Rows from block 4 of the image encoder, named by matrix and row number. Rows with one number belong to one neuron. Each number is 500 + 50 x the weight over the matrix's rms, rounded and kept within 0 to 999. All counts start at 0. Numbers have three digits each.
# fc1: MLP up (encoder.blocks.4.mlp.fc1.weight, 384x96), inputs 0-95
# fc2: MLP down (encoder.blocks.4.mlp.fc2.weight, 96x384, transposed), outputs 0-95
fc1.199:484491459494455516526495484506493527492431495520483492472489520537459470491479559545537478494465526453496518448515465501539530509532526482469406513510564475446488511490485510447448481519490501495551504465525476461473545468473547523472552526518483498488451549513523469495518462523512474503
fc2.199:479491517475530488486530471475499506419513556487494488488511495507447453480524503514496463507479447484476553522493501561533508515464488520551560477542478492467520491494484470466517534489463421533460541527522499538532572408491508482494487455539546502497476485532548526505540489483555508516
fc1.200:589557476505464524462512392569474514494498431528546506546502585554436417523536461470449538524491553463477583538489497451507435539448557571472493521429389481564491517476536507472481507504578517499524509535506470514494537515487423500485425468415520509468564618588400611498447395448404459517
fc2.200:425490520473471393561508471571529468429592381496554546582565560485440593551429464632573388572581437526530377611516502435509480429630483343466537386510565501338487503543545601455462449396540457501471413564548563533640402444495618543444519582503503509430457468470596478435509502453491573425
fc1.201:438484531497614457472483544402533480444518465447518468452440433535486462495543492482442571420425527367528579478496432537429423565470490564491502493510522542476544543480443548546560503459466585530570558486611474535556482470483519559482519437504551518580546541536528559386575510496498519535
fc2.201:479410490397437510487488520505560499499534532515536512484456483574478653455486465531503452541577509437512507498476512454507460460543437482532486479505556535441430617560510551390507516510444463405433477570476582458524433450468502509449513525480497500575636542509606504566475492441511481469
fc1.202:513418522538448573530567497514500490541468469497476402527501439457501547474524450417484529468531498509521522544536534479442501498576457539506568601562462551491500498494555531560632518446492449501443337543543490484440511520410551522500545539482403457535494591501465501603577419495429461517
fc2.202:483450492425598589468552582421508541523509468493584576510449503465474478545554462581349523516502494441510455527543549467582457374440465586511589521438476393489573500467510480472500513482492446516564564444563513606466460495495479524571561552500512517485432504433460504453538495483536398432
fc1.203:530507567536413600430485491487403356517511484495447486591422480594445521423529562486502488597511477494523598424627583527430647557521411538381493590516578581483615514490558562426457560462552479492353603483566439516578546495494420495586432450482477591474574506413516404486393445443614521525
fc2.203:485466505511565466546510517572522544629514490423529520487453414529558574433471571384522397542428386520544467499394412377456437459473543516594555474524532418609443543510466501519498490564510443512563520482467523475526508452517509455510556392553510498518489524515464561430490555572643510436
fc1.204:413469461507423487543412405563430535547452477543490517433547615478537558471461541493463464512574468532522565476411546503504523533448469571484460461450436569487503548494496560519498535480543523572558558565597476528424479522564549543493546585590492482473535480491568468529538549493473474520
fc2.204:498444437564538454470697488456478467453471496487445558447535539467515575485535474486467535598495481496497438499405476549454503566492486522533600586559409557484496482452417521412510454478459483500466470541452574494545464534488532484466460407484551496528470594554483535529474546503498534546
fc1.205:523515505490482492498505496501520541452458520561626560503549486473467425479495583447489484572480541513432517498448490414508577462460502482540438504449467568590461570497500463430481450485467554600484506547609394336406475535408439520529496453546490540526511601547565492446454478514439454538
fc2.205:513424425521546455461495536431560647487490495514476536431541481478482560536483463618374424587569513400528499455448559543479517532549557490468561458520477476497482516579423518560482519470485544450474414404480616507548605411478607523584501455427431521427507516441532564520515450585437572454
fc1.206:425488610485482552616481491558498487487440517403503477516583586517512501556476485482472494404499508490396529505480554485411417557454456502381444502521528494536454432451500538461547431493448386460453502455550493441511557501447524460447472510561529410474561552454580563515412554554617471479
fc2.206:584509445541533541508543462374524560528606573545579490553530451511424490510530522467486468542487406496479543501521504488507510502493529526442478480471439508445450536549517482565554548496505535510612488555492478574481535469492548452463530463489501456464421480503463394459502409490508490472
fc1.207:502491485507487554445487538526445510507529497521529508463520512501481538516499493469510488492462523481501472542536499473486491500513513509500501501494508465452490536474519514483555559458524573512468536488506514505506502470491532519506496508508497448479501505481519486540508496475512474515
fc2.207:473558503520475503481546509483498519530532525533493504514489490576535437504460474539512532523510522505516523438530465517488536561445508495493525522486532499492524481464464487488451429549458476493446458578479537464564473507536425556488462442512500541513491461480479535486502513451518500426
fc1.208:450405539475443464459558491424490419440469548522518505477525497400517534536510584413484524482474440466504563574485538513461445512520530449489547469457546430425528575467533426507444506543443563526512592516452467464565619538536510464475545556518496487539654504502533492469477480552430443535
fc2.208:494453456431537542474462530578518519517553583459503479502576509472490441509523455522477521531465489470593455543495441526420488550456569542518530536478563519496447439429513361460477440503442513592498542544466459517524511455478544459479582492473499565481480472509609636512489416552415441497
fc1.209:491533564497470520429574497508529573510528495415483546509454504462422458451507511455605492535505555510411466502530576448539564431541514534508496508474449524411501598451537484457514459507483395490508486522554488556462578453554483501486512506506407506524454504546402490506451650459509485462
fc2.209:533442500452464520550537497536488533460494533539542425522499541435449553471471504446485505434552508482481546475460500505490480462420586593516510559484540431579469440496561477483498543511533544546494445573523525398484508516479424542472483520523650541495489475492525516456477357494478471549
fc1.210:543531452487486540530516499508505496491518479529506540495457521485486463524453513473520509453454458496512496549521488449500503508498539496520464494433525472486491515447476484534517412509517472455496515507472484526511475523549517513464516516544490485515455479471476477516517508494520493539
fc2.210:532502486486472517513503536482450482534567438505467498466473514566467546539525490531476526507472482451488542521489479516491493429453482476478509475454450474463533490511561511427462546497493533543475495477535541539544517472543501481505504532533516532489490538458489561491462430525529516486
fc1.213:473531455526481450471510476464499531485476484470492534499521464520517501468515511506484445493560485503470485445487487451458478530527519495500508489485518529483517535466517479478541465537441527496553474478476539491473478485505518485540498525535473439468477529477504492502519501492468527494
fc2.213:451499500497479511502528461474523484475525479508481532516496455484477521552490525479521433491508497436507479490520512526458458469503496472485492503508450494498508449445482548551536458506514523523457494515507585511545478477450516511510500511525507543490550476460541530526519525523545511484
fc1.214:549488514665488527491420506614454527534431484407428511499492503474503483425491504448532447566534483468436478448499504452539460406555603569525558508520445579509558461516498525505546535624510526425542486488431643485361497451532599479507623472516508464462556455452480544482500501505530558509
fc2.214:440555431496478476577519452440575464558509494442455615503447427560526581525464481467543437453492529531422544542511484529441436495522521437515491586542505487518491542451537543484646495455538435529459469617590509527528480420352510562427492518486461454464521486520496505573442532509445546510
fc1.215:516496638496564535498454413519483566504437490505442508394585482500518411581471575514530536489428440512454410516454473541342471459421510585511531662673447530557406662563494471561366578581472351502441552513435594500582549425463500419605488537462399431433429557453500496459508434432557531439
fc2.215:459450447480544531448580496538589524547483501524615446462472432403473540516516505458450438502511479452535507421505399445600576581603534384615468392437533513496471445375520661492517541533549554439477386573518486463468533492549436555439352449454552568507525567581494554495473458627477496534
fc1.216:522544492527523543454493478462550549517495527506530482433515521544425479559362536523465427557510549447553610563533397556456562514355542416463411488559494493452540542494446536502534545471437485582403527472497581477473542440390560577481406433503528458611461467520514483503504451529515455490
fc2.216:590447450485590349527550517554535478545403458429471546575598434573591468547537382543561651454472515519577537316435477557488513546494509612438447444628498491418519429480501556496453402464473471438431485545426429521499595347529539518473444480575451495560483465478407577558551505506523586531
fc1.217:479499511519583439425577426532412389576602522460552555523497572512520575523584648448476523573420532467633495546429547486494489573559562515391454493518511462448542509559496535470437568459559515464481481400483499578530495487528465450544409497528499485552528437493640520541416401506534567488
fc2.217:534492563452566493514462445515463518436498508560557509412478548529503467483453334486396465462506449557434550474532489474517386458425558515520469525473581406557533376464554527487464469535460465551543535613520439500475505489536436467457616481533520590563483616555468519452495629553510447477
fc1.218:495558403469459530528467406504472481454440519542515528505484454507540506438529572605594503532645520508528526511599549513551457535511571424544407442511479470524579576584524543506568609521364398614623497477510518474412489550541393535391510522552440498552390364482527601492568508550477531500
fc2.218:535575487624521482522547492523563584534532452494551381572406511532548559464537586432473464547453463470427536584430496457513573508405494484476535412477519513469457474438579518443510308421696532522445502590390421461493486448450581625538548513502526514479445458453522460468512493498523545554
fc1.220:556601491535514510642507414502497468463606441388494489472532454499424442480507507517488517603438560440512494459546444367389537536506582435414515523476487467615562454372493465519503478516500508552588537496525530509568475512569585362503495496345526458547468524440606598465587571467478672548
fc2.220:495471539580533570383543542382464562549433429507414333517655477464515530536413459523567495417378487550426461438549378569522479475501533501494347421501589532571501546436517452492484599405501537541443483544529490496467533569520514492605597463604600547432583565470452527537576522462397451600
fc1.222:462445469557497509524486456518451503469442462527482545529546546460477500574544500517488437445497469482542565504516532409452539518502575495555578500501466540461564510509499623483553524502518543513577497525475521567433453482496473507555473538507547460464460495474604552608516569515511486515
fc2.222:458528537656495461469487478511449436525501558518560521458537391528485551465454518496526509528462534512451519548508516569529463517522448447472389520461515523543481461482532486375515471477533494470505513521535525504577504459479528592479514497436498508517549545481514526432458453498512497471
fc1.223:578467376599470448460528414409470495497563483533427503472417425485450475399519532388494498588663438455471566432630464492580537417521464480581476483554461572444570681532516355540478563468434617516570516508492474549407435419523403521508460431505477583469411477482470553487561439387493459455
fc2.223:611481501499520535529544424497515493424582554535568486403559514519460466537614504468513358515518490524495549563495510392412553469532578467463539461538539448507502455542534562538522484540599403455497526551507453406425502468439466470477617496521561441532328478544499457411462488574471541399
fc1.224:450534540456549498503476577555514453457444573459528516543478482553535520515505515520629542465493481537458493532452609475386523589564558517462497447388576592594464452536469583527603513564405386539511524473547536490496470558440525506516524589533600349536483539470518467510443483457469519577
fc2.224:588567541495501527544496405507492550547441496542441521586554540474403462476482553531542465536463518622461448481550585465431543523566427466461490444526561585448484506469559484559502524421539468489358520511510505485525494422408579453505536474472456615406415522451500517516530544578449469397
fc1.225:485472511468507500437506582568525374492491522463571510490488482570437472461505483425439399458484554529465621548484557428504564528558426459427429463506485584495580332377465540381585413494547452595471620478614540418477441567485424378433441531496590500515520528497511572456408508630559505522
fc2.225:483445380545589568522467485437572488501475495511522467499528531572512397560474556523510458516516465443448463481567503544509498504424596526436532363540474501493414564608531515608544484441531562511615530582486456524542483521546474449495421504474499426482439537522618392458465386486442530498
fc1.226:519520489549546399420517586572494533527508509507485502529663465563541340470473519477481480551462537478376492485590415488443495489554438527530467509513465356584500564536521415496489464444513485517564563494461574516553621625542499615501504479560520549468544417526488475429550530506475546525
fc2.226:543465471469494539503511471566484497502544528575494543425460560513409481442567566523489539494435557512522457503484535549469546449475462433460402413466552545549530519539519476467558485468546356460416451482592496561542469556533566437478557449479547428487463476462444523514584580523517528473
fc1.227:542532439509555532434455508465540538543479468601541428503345478437414540437571434503443460516576532510485562502473478466573573476479405475481453369462431512522661417499499568442551502493459450537545569575579528482502485513549529592508399479528493589481548512508560448469521543611371484480
fc2.227:595430554471441543541536434462524498485423481474456557491598583487507467554397556473509568608482571454551405486481527547521508496444491460581465540505460479526410414543445581578575459471559525470483504442430500406440521489491593362440478536518551481540539570540513481462477510440508524456
fc1.229:505529469504483471491503425530480489485454502497406502541478502524444511561469430479474417526580528539516470482455527496521572520479474544500353452427447474482535518452525548500544530445430505519430502501488456475572454483486474553539530435494529477530476454482525513523440502475555515575
fc2.229:504465498476497551503533518431544505532496512470549525451549489427510460495513424520423562507499583505463559504513490522435454588462469554499506616517484478424445561642475449434511465523463519576464593528488541429499501409442450523523518493518512527506540399522473580469489452574573415439
fc1.230:470585593518578491538455466512449488492476564448512510494453437418561565477467545383515573530436405519514525438598533462492425538548494523487501412470489448448491446503536449560591561610388525607531490431511412441590475488529558536577548521473447551552475484545494439495490539540499484387
fc2.230:472451440507378476582403595527457469445614490511457518547547484554454544524491494506494409382610476549551547521515486519497536518653442438513575404467526538510498470475581504531569474501487556557416476441395498492606489459551421471505502515497418507522480512453483565592438498386520545470
fc1.231:580484368543507499399465396585483553451543454497628454432516450430529463529522512465392435433525615417620420587507483463598445507470466591547466482588551461476557548569335399510491567497526443476527435602470513442451452431625600472343502470551513595493474453500519548571508433628476517403
fc2.231:608545676494503335514440602549546391505443462498574502525461553536392427451547470577574481579530527515426660502526497470440444486519542445393582527492510476528421539454577484593627571449470558585437465374440497537481501479506516599499510615521490462433488473396496460552497484469474392472
fc1.232:514481446582466544570503471507446454495470389500544561560617584587404541482529486530468503432484499557549596400379508518523534479538545475483562516418427447505483593401484475542475545477462437503465520494527525561487449513527487500506450531561498462485534453453557490485524511524421497521
fc2.232:469409405471523485469488558453581465487546574455534510351480474471545500481498454474485485558543518544438468565484501547466492547455593560514398465510487532497471535503496587382533560575419444414480567425595499471510553614521567548560460370487440487561432560455520545464486544455526502543
fc1.233:513546565425421565532539463520464505525427460505493508500513451398518496493469536506493552464538530467574356496426524376484474516489421559610459438543489378520531514489452485468566430493500534563455477504490455549513507577471485581576367600483587391550467591506527455474516451510456541532
fc2.233:484559489437467557512463523504483526540494567480511487466468489458525480524466450588691484455515496515500400565455468532425586428435544520513562502512541573416462506445507476437540519516493506536500563527476550569449458452447475449539521559484442526448511436458531472452570489438559520509
fc1.234:472538490432541423588446512538517385546485483506523541568586550500451486495484444500484585515529528489473478525487515428541564441501598525597393488483471556415555466466421462505516568368418524444562595530477471383480536467336466518469504477506494608567473522474400481528419433461510545512
fc2.234:484476519440524555537528436494559556417469482505531581462412514534486515558416355524516492533496456543589625537595417453395468542512516459417512589581608467527545582467486299566500523526480467474479397507498449563499548457413540556473511415513428509575523475735378518469489479454622497457
fc1.235:457561484551518586436520603431517503418477595477512531462471399526420519446539470471447525453513406420517533531436530488507502535481592499483531447468438434589511543461570555416487450571449500442519577591593520522485549451484475583460530542483584518585445572568445493553521595468480593428
fc2.235:626449512537471568472514473559533488542499454419479531575498533457428486523454515405544563471454493507510523473499416469518442429532502531491549478524466487529512479534511479483473597425539423461482516484449521445525492517513456466508545535519508481456618507476558554550496522463558451540
fc1.236:555536464533492515581576565511427504457469486493498532524420421465432522506502483435477454480539504509492535476562494578517565477498476527594485493508428428490401505474506460522506462614552530473507519527478449608523532528446487500537502497512500513437447524483411382474536535434436494471
fc2.236:552515448442389528625461448537547572526581535436452510472497565480560535475485439443453531499525505502443516475486537513561562464365557492417483511434572400428507475475461583480441548456502456469503581486425474516471430464570553487505576609497519476549440541540605449499496486530525562484