{"train_examples": 101725, "image_size": 64, "vocab_size": 4585, "encoder_norm": "layernorm", "encoder_qk_norm": false, "decoder_width": 256, "decoder_layers": 6, "decoder_head_dim": 32, "learning_rate": 0.0039, "max_steps": 14300, "lr_schedule": "step"}
Rows from block 8 of the image encoder, named by matrix and row number. Each number is 500 + 50 x the weight over its row's rms, rounded and kept within 0 to 999. All counts start at 0. Numbers have three digits each. After the name is the row's rms in percent of the matrix's.
# q: window attention query (encoder.blocks.8.attn.q.weight, 192x192), inputs 0-191
q.6 091:590502505527404488354411524545554550556501516530494501631512520496572538514462570536430509497549447430502510464402552644505552508460548497494477516579494501396517520426510495432489469430590500477506581509499467425501512534527555411465471540413454510556557499533433601569496565519486531532441422518465444524502460575422453488489470467513505545552584502454518479540423565466509482527460479527558429498508507405549488424486424494590481466410477506584514491449452539475491464496458456503450598437441534511531519488572478495418565602486454477554437596506503487536517510533585538507
q.7 104:560492479525570540466484521529414483475525545408573538530453462489533454520526480549447521529485532492511552513444536570375423440491577695546430586503417584532428511570392538567610477522533505466535523417527464518450517508604515479496503503495453499552459519485471448484478424521522510549491508603538490489438510416503523531512488551516499452578470499494396604445510534429482446529415496507458520560590474443559455533465449487447604517449550463529440448529526572483458483562451565538491430575518552488525497571599528514508505468536435481505527533602490532462551596477485526488
q.8 107:450449452548517518500527518480445434479477520644511536491446475596479468504576558442578488516534467529394494578436536516589512537516414456518429512445375578567553489528496479490438475570463526479414537479399414526467442575523592468482604427374504597504495508520520513558543497531484505428565431470478424573446523461569492554576444528513461424486563489444480475458493451478409569514437528468490469476551461519379419532481503434470428522474493444420550483574489456480576514441572490452556490504491516555416444525520508504461454473498479533524482546513531453541489424475557512444
q.9 118:530592504598612543473549437399489462468488403421446473532554554459492498469493484456559533565411434467559452490448527410501587533476500572495433546500491604487464493439450494476578586435461521510508422491482497405522451510576468474559521403562493443453452478615485393538470544521512473480516592551493503480569522517632607453531444462492568532531587543515562550485451575451542540500485470485433525537516573535455533565572440524481459488509547596399508548472573558536485524488533503530516518516460522482440440515508464515433562566506472461547549521586429517500518467501435523473
q.10 097:524501458542530580500419460491504565538471586602567597462473484404563447442460465512464549621444427540493467532467452470517548495535521454585551520538524450416572478568586492466513545518455448429419585521412511465442442443453479505506551408501474582468502460493560425500563470482500476444490475453515442487590469549480488521579570533533517444475510417491451442519577425506615515529526523612552408517577494621496470414567537520500460496510484447523500484461541460610507441474483497481538550509523548544521488473464577522468463620543511566483517506465506413513470450589530521462
q.11 093:574450534617456490482395500484549467557511624563533526482472472473573492374583528525527468551564467567515484580539398466534476531472571540530552514516523590456494488407430399489491449641438531475470534475399535541432458503538511543447460450500449528495515495537502490548490546518543478484458478535526530426474539514536566488610537602536543472495482468519469437486527447506399527592512594552547600439507516475526435481616498463542519470502484515550429557492508457507514484524482517480417505515450533505570605432485539483591506470459422514529510533455570419488428547543449434458
q.12 110:438482521615569516394467518498508462557408443518512448488499462451493508485510458496489530461549633469489603480550397516555496404551510514439499594523558507550493571478547496520490483538432528474493549498516492436568507507411501506472502500569528508422394565577477564471494510415476490449458449495466454554392495489387512468475529423473504501587514489491500580492573457512535538459539482561495571474445507523448492532501555559502448455528466337549446563510494553515545533480514561420575471559562616468417542485470546531478475513418469610468521579445545449539442566453473559461
q.13 098:544561452550473374518432443410549501558546499481566613432500437405440501582572550493463486606466441544416527445516547509552584516455493534475525499467472509506553495568492447516442519471541577470488476484538512588496475574530487444434494502540493394558557451546480456520560475470493405477503554504584604465484412475498496606552515522457448504498462467548531549514613564394424480535455492523467486404523521477437492453477586486545428494576488496475644512617551489481465470449436473483537478529527510518572485427480433516471513449507549515566508584527459474449438517467479532451
q.14 086:483543483552413408501548474439531548467504403486436508528509611501460521547449494440558543577547559525452496545549411498557661519408441471537541442479515487464488553524536534528525472501537577554460473511419500531545585552467458522489441477441522516539568588495487483427406570407548445461469500447453500510466446441488476526487472494457471519495533493487519499469446379475540568498472571538419577532548543442507468518544467462529478451483495538478521582524465526483492506459467429538532408632576537486537333498480422432498497521404413420545456447516477530507601476469481541490
q.15 100:625448502509541545520473486511597561502488478526562474461503642566476488531578514495467450479491459508486523557437468541451506429519481535582532518532470420545477619485536541449564535528418513517599570430551518444536598496553458535494469488570536507483484522494335426553517527431455602442469503493505494489429472494534492490418525502459486457443535520577467557446470522578508573513479507402517523517676485509460539559484449584449475503505514527538631497481508450496460443500529478531498495469461396536444498604496501476470575583470477510509553419537485485484510492443491548617
q.16 099:515594520528496483507452503471552572534473626451515573456569481471438583471527490543518573536513485434575544463456537440553512635603555433538562563604495434447470574442560463518486439477517489579457621530449509465474467459554455535473442471535565383529432625453482467535552563505498594548477570500522455479492498479463515432468553449463502539444525512471484503485550441551506488583477506483459472502453498578543509509479490478547439528451560488454591594583550505502511551416464538532499526478418549528434526459553545443449479550541497557537464452636461457431520542459493539556
q.17 093:563578463412552518449518546483581429382606466551558502487540521455537478474522448556575488495443578452475468377592562574518507477468453520522475533525491491565523612467434531465448430481482439519634507480494534446517535470525514479542484576510486495578472417524490475446499434488491422567505468414503571522506531362455521583478490508578525482461523450439437576542472532469525512486565475490553452445498576513510535535549554473515452572492526501556505542488511571555495434511437539571494484616602573424550548550492495542477567556566490407545561502535403527555539524563496513518
q.18 107:505469490504457523550488466516557515440457528393498583488478479429474469434408520519499515481530419515548627490547474433527516600379499623526523503437581473515433498493460598456451555506520573559460509370611410570459499552424514544581519587460576580519475472580493484552485652453491476401483515523482525498544567608429549467562479502477556495496418528415506471526521539523501522512544605457513532482549459487489500566470528484518546579543505476502555466564474497460483472527357554456509481444480499528490519525485558515497493588513488494482518507533428413429495485492502457508
q.19 100:508514525547447524508487568540510468413521514544446457531568461535565569471591474504489452473564460473422526406554525379545539544554538584450410515502548523484513476451483524458471507531450510485449444552490455472571541476411535444576398491560521458598487476500441522601455546453440507552510588481528437446527446512525565453510451480493571466485463451491449660501562503501579517517439565564447415510491499498605530523518552658521470507498537504488547464486457509568528481612464508527490461484488457524521525539522561384528532565530553466484627570480447563555441525440539457536
q.20 100:524468525569534525453571551468505494551510476511539475512482459465471455495570552459482446463476492502396399439521528521431539511438473459465521582489517569509570458449463503494418516467489473508421522478561534434482552563431570600520453462456479537471556469539501520492495498540392556498567383513480497435479546625524445563556472539517457500553448568400462442509505452465458445412525450433532490397545552480471483479465425467471468509436520600579564555616525464466476479429488516385554448404422547426421470489446493595508600525562464512527529451537439538482513426565510570526
q.21 113:501511539469445538503466438424512419500442553516377498463561575587372487614544493445562490478583496461543548554522500414466480518542496534589487543562625439498441458502456518494437507567559551496512488450421427453556544512537493630461495556478500469411560502449591467459521547565565427592541498562423455475527476525484429536503572465498480454518571523522470437489459531550481509501499493491463525462612493566443507544534526507529554415550513462419398469562505484478553443502434540498543447371464535478494463401497521473436472569471462508470447424479526483454518489467439562497
q.22 103:561467485507414521552455508534510522440470458426420495445510482598452514558513501474504556482500493554423416485606535526455520542473389459464450478517382515615497458555496470509580373401528410463523555574559506538495452493546492450464489481528494477487474510497618497430463459476494505466410532420542411532517477467501549530621501453396507522489466468482449463465462498523538521464443471510377513591480546511457523568507426519538537442449493558478563507446520498433547503623510453528582561506465497409595445432457520530543476445533486516424549452504452497554548531449495522386
q.23 099:526524502503479412442519515471473444470486426478533489466484448577500509646506514496403512545488554482514475589411511510513416490465546497492482524531483507505492424447545537545498497518545361564551484438448456515486538363578487467547511545510546540460581432505462500426684543434443501493558456496470517493553539507440465452476400446461558548432559447545532557514520503558397481577479537556470544493538515487508506535608453545505515420511563539519530423401493443456463531563561537593504506428479522568475510561474581438478588444453569507533511502394494426496475498537469546518
q.24 108:539493525440611535493483446482570457583433594534597440596460520466477528527531536528467500471511476570530460473517486528454510516428515447563431467474547422486413540436520548402492525417458597479467591516586545521572507460509498587505505478529487529588582533521475485505459625502471471442475501529544589480506451489406449546552504517381489436497483483492428410511477476427521522486423537536537469451477513534612507461509444528563538499481554518527496435470422493404530566453524607525442542530586527527523446548516516541650462477465443480467465554527576516492425531536423561498
q.25 096:500420508483520475493469471570589461534495527587515449505431460571594474524546456461496433417544472427441539473400479545545498425470434424527555587538531546493538498475556454532472530456533488499476486544503519516463476539591553484487522338492484492489530572509443482553495497570511480512495440472606487456555548588502567413603521481581433463532558472581451572626500468446551524472523484513431439480414538491526489433510550445418462467419542497532519581483456487466510535454498492535432478502387456466420479479510536483465540484576552451519471505535553642517597422562564534521
q.26 104:490554490414476416543561517470487519454570499606521574487483447509453474515531538517492564472502408516523535485508460525600522410491500414447571602415527564494461538500508545503473432488491478557451482508544514567457433546448525538499569569570590522523484547480507458438532576506496498636510498490531516502506465505564533437530436467567570577455373434491544536641484406455547571540482388542494533495505470555437462481555512576484424456565483444557538619510543537496503422496520512544526525413488552517534565484503501566555501510492463508581430534592577510458438460509472604499
q.27 100:462549576583586494467451479485484553553525547438458435524434510577549524484478502499479524450520514500437416436462504534492450494505472467497461491417534525577576467565516560558624475545522525470547499503478513533439468487534523505465421410575532500467471540509583455484515450445492493472461478475579444541561503519545463516602482359437499507550441446370475595510613479478509473432515487553557525600510478432541499491443549469443480469420454453585432575481522530503446522553577476531564454486393531471525462585510546488521523578438507488468541536435453567574543533528569630412
q.28 093:547506561509476477489427457501584484441632434516443496463590511503550539450475450488534562578454534412401546472525546540448489631555413435523519501365519569468455570472491424477543562590523449499478467495592462411489527540449407554521492539444630470482482459581523601526529515461505510569407462498481516519552509519524550566520404494451530568512533434457495506502511437416561579543445466545491476507515543550526516505525471467520512512439466474545460439511495567552554507499544509468572459490458508396479483618474430562451540576514484463538512442503507443513530541492530553608
q.29 098:514547426474500446503573504415459518617443485573580507464486602527523401471501452544488514413460458560459491470483481582506532471555414452481512457535513564448425558449487437484503448471447472573430560481419482428422402458502504512452515483469545519577554550518535443500580483439513458505483579548448517548503439533446456478512524426512460551466602434581447504492460503475533518649541425474502487458561515439419487541488468495454421515530454581384560470530527441518465429469517522533540510499436571570472486488386427564534453524428517538494493575450548477543563538569526493410
q.30 106:483395583483449383550490564539528476513477448528537528568525482457463508507537551462499458615478551455564518572523524479450421446499482454543552434539546525486507461486575545550493485444572469447559614506539537501549552502498438451529522499484427459472568429481509525488568489526461529447495421507628546436443438501624550431482488501552485523554523560483428537487486510531526450473447548548493461470459478512545530408495468553589532506608513498453570462469530428462518480549474534454444525502414516451514424420492588513542525372468638582438555492387580567520446478524472522522
q.31 097:529491463559553596442527544424489477493447470490557500585491526535562596469478499460537515443421507387567521463522429477490462532559461527580345536524476489526515535515470519557491427427456495494408502616546521406537529547468482434534453484451454551484432427584467457572443493521421493532501520455530476411558456633553475495461461488533486430531499540425540507528403507452466561461542571523557478571436521588451531455492425589447503477428482474443560505465545527525502570523484481462454515577514425532503469467516521480423500509443483391590541545566410509506528439435488501566
q.32 098:537545468548548468491521528493536518550537465497514546415525483428529490471444559464393421449458479394515404435577498559530425406487491525464424497583540583375556465451566540564547440440508508485507488468617478550520559487493510584498557427511574520487596463532500516524498506490447477476515481568554442477517421549497564508521429454380463402646515484595528482480550515409513443423569503527482456448452472537417498562473519479427516507502413556522516494524557497559404527516507411405434540421537519461491508494498471540507463440519521462599453508462489457476519535478519498434
q.33 092:531479392480489436455435438569449524514433512467418487454513418556412537467477496497532526457625404511508505485575573514535503520510555515460495450464554580550523570511559504505591553520490543510470564543484480494476495472454511546472561491516426467500440509563452566430519461426489448559503562525433478436465592495561482471571481465481539481492434500462369560592499492392443504452512458478554500621524547528511554443467456476498674526544428490581568509505522497428569455478475502499584504454490561576516426480502544443440503496548483479543545391513526452496491502557460423619
q.34 097:531497470505538536567526552544527501577570539399438528474527425481519438470495587589546548480470571485589549484533514426446490505526407480637552483516518551464484443504435533439479525588357570456586424518523484509457427432514446529486512561517438474506499568512493497440448470478493523513548493364476559456364539432538559523553476545510624461532404477440428525443446500527504495497453486476519473496457446535511489482600551411556488534466547425568559494572523546476481561466489501540560526523504495492550580532553550414439524454488482553478501458518465479503497398444580490574
q.35 102:447572497480548506546515551533529495583512425499526459543492447511638493489480493524541596515492557560604469470599432487480502469570545547504398398505506463498455375559473543487471375526485493435595563546561497549633462529456500524425456584510501453545501379466460500549507482538535561540418530373505526538496476505494510524463589447397553546538513547556475484566451519457540506474586439465487527519562506437465485418445545600528532432540505523523460533525459451512540500499484548452493506538509530483595522539380442518539469409571502571522536503530456501497518552501567531519
q.36 103:516431508420473443527519510514525405452531500577447560584493469512450426525457579450507515439568375475539445557506523455550527515481506519481497585430480484482540517485498523581457484566455560550587459515472518411547513460446515517496407445528502438540439498443541509538543501504499413444495541545511538527683405457549528477514577587485511449457526532491529550454340548446438503467507476551568508467543583538540396515555499456457601506432624550517462478558508472535447540501497486392536571444478517447527429537512479429571537512513444448505475499530484459503539547414552529502
q.37 107:525488473559527478489468443483449486429502459502542523516530451445528496531519434524496430541554562492547504489427512463546515498533500527481500479535550479601584558523514429418500480629505527414515428523594450456479518460474402476441456461539526416449507519469522467454566539560461474441592548525573593447397498469514554522498480435464535429436453495554528470566543576465573443477483454535572453524438500566481564422559564523459444501500523463514426516628412549421516444575539430417439436476541534437520561583531453513564418548468536529440504523589475509496648567497535475513
q.38 093:459515500505553508490471573563537545492507493510445486474435506559495505499559488653416565492479528546464511581416455451454515518471545486565522416498479568479480480471512468583508473541607514431567457579486421557497471349452529508438491509398501421512561554482546479521487501509496562458530501406429586560449472528520488438541432484584430362504521429513578515518436492466493408582475463471410453550423563543530526451470487452535587544536577491481445418511520520529560479560508540498490462484503480503563477489518406549543575527534522584467514475526508495482587532499652553484
q.39 099:507508577577509510429502421559529484440572496496422379571560470529441499554496493542568503515547545482464487448511412525537527454399341548449497480494521522391412514500487542484508492498516547485446501512449506507537544532454536587581497540493547509573531411487515529604515484518468542568514531575457548511557542469510556613373562408443400455521537491439649494351512499538484514513463511470519382513483515480520487501554508498473463478537372495544491501496466505554459469608517522534512473420586483513515467533535427576499438443490473531524473477485546535527469528490438504535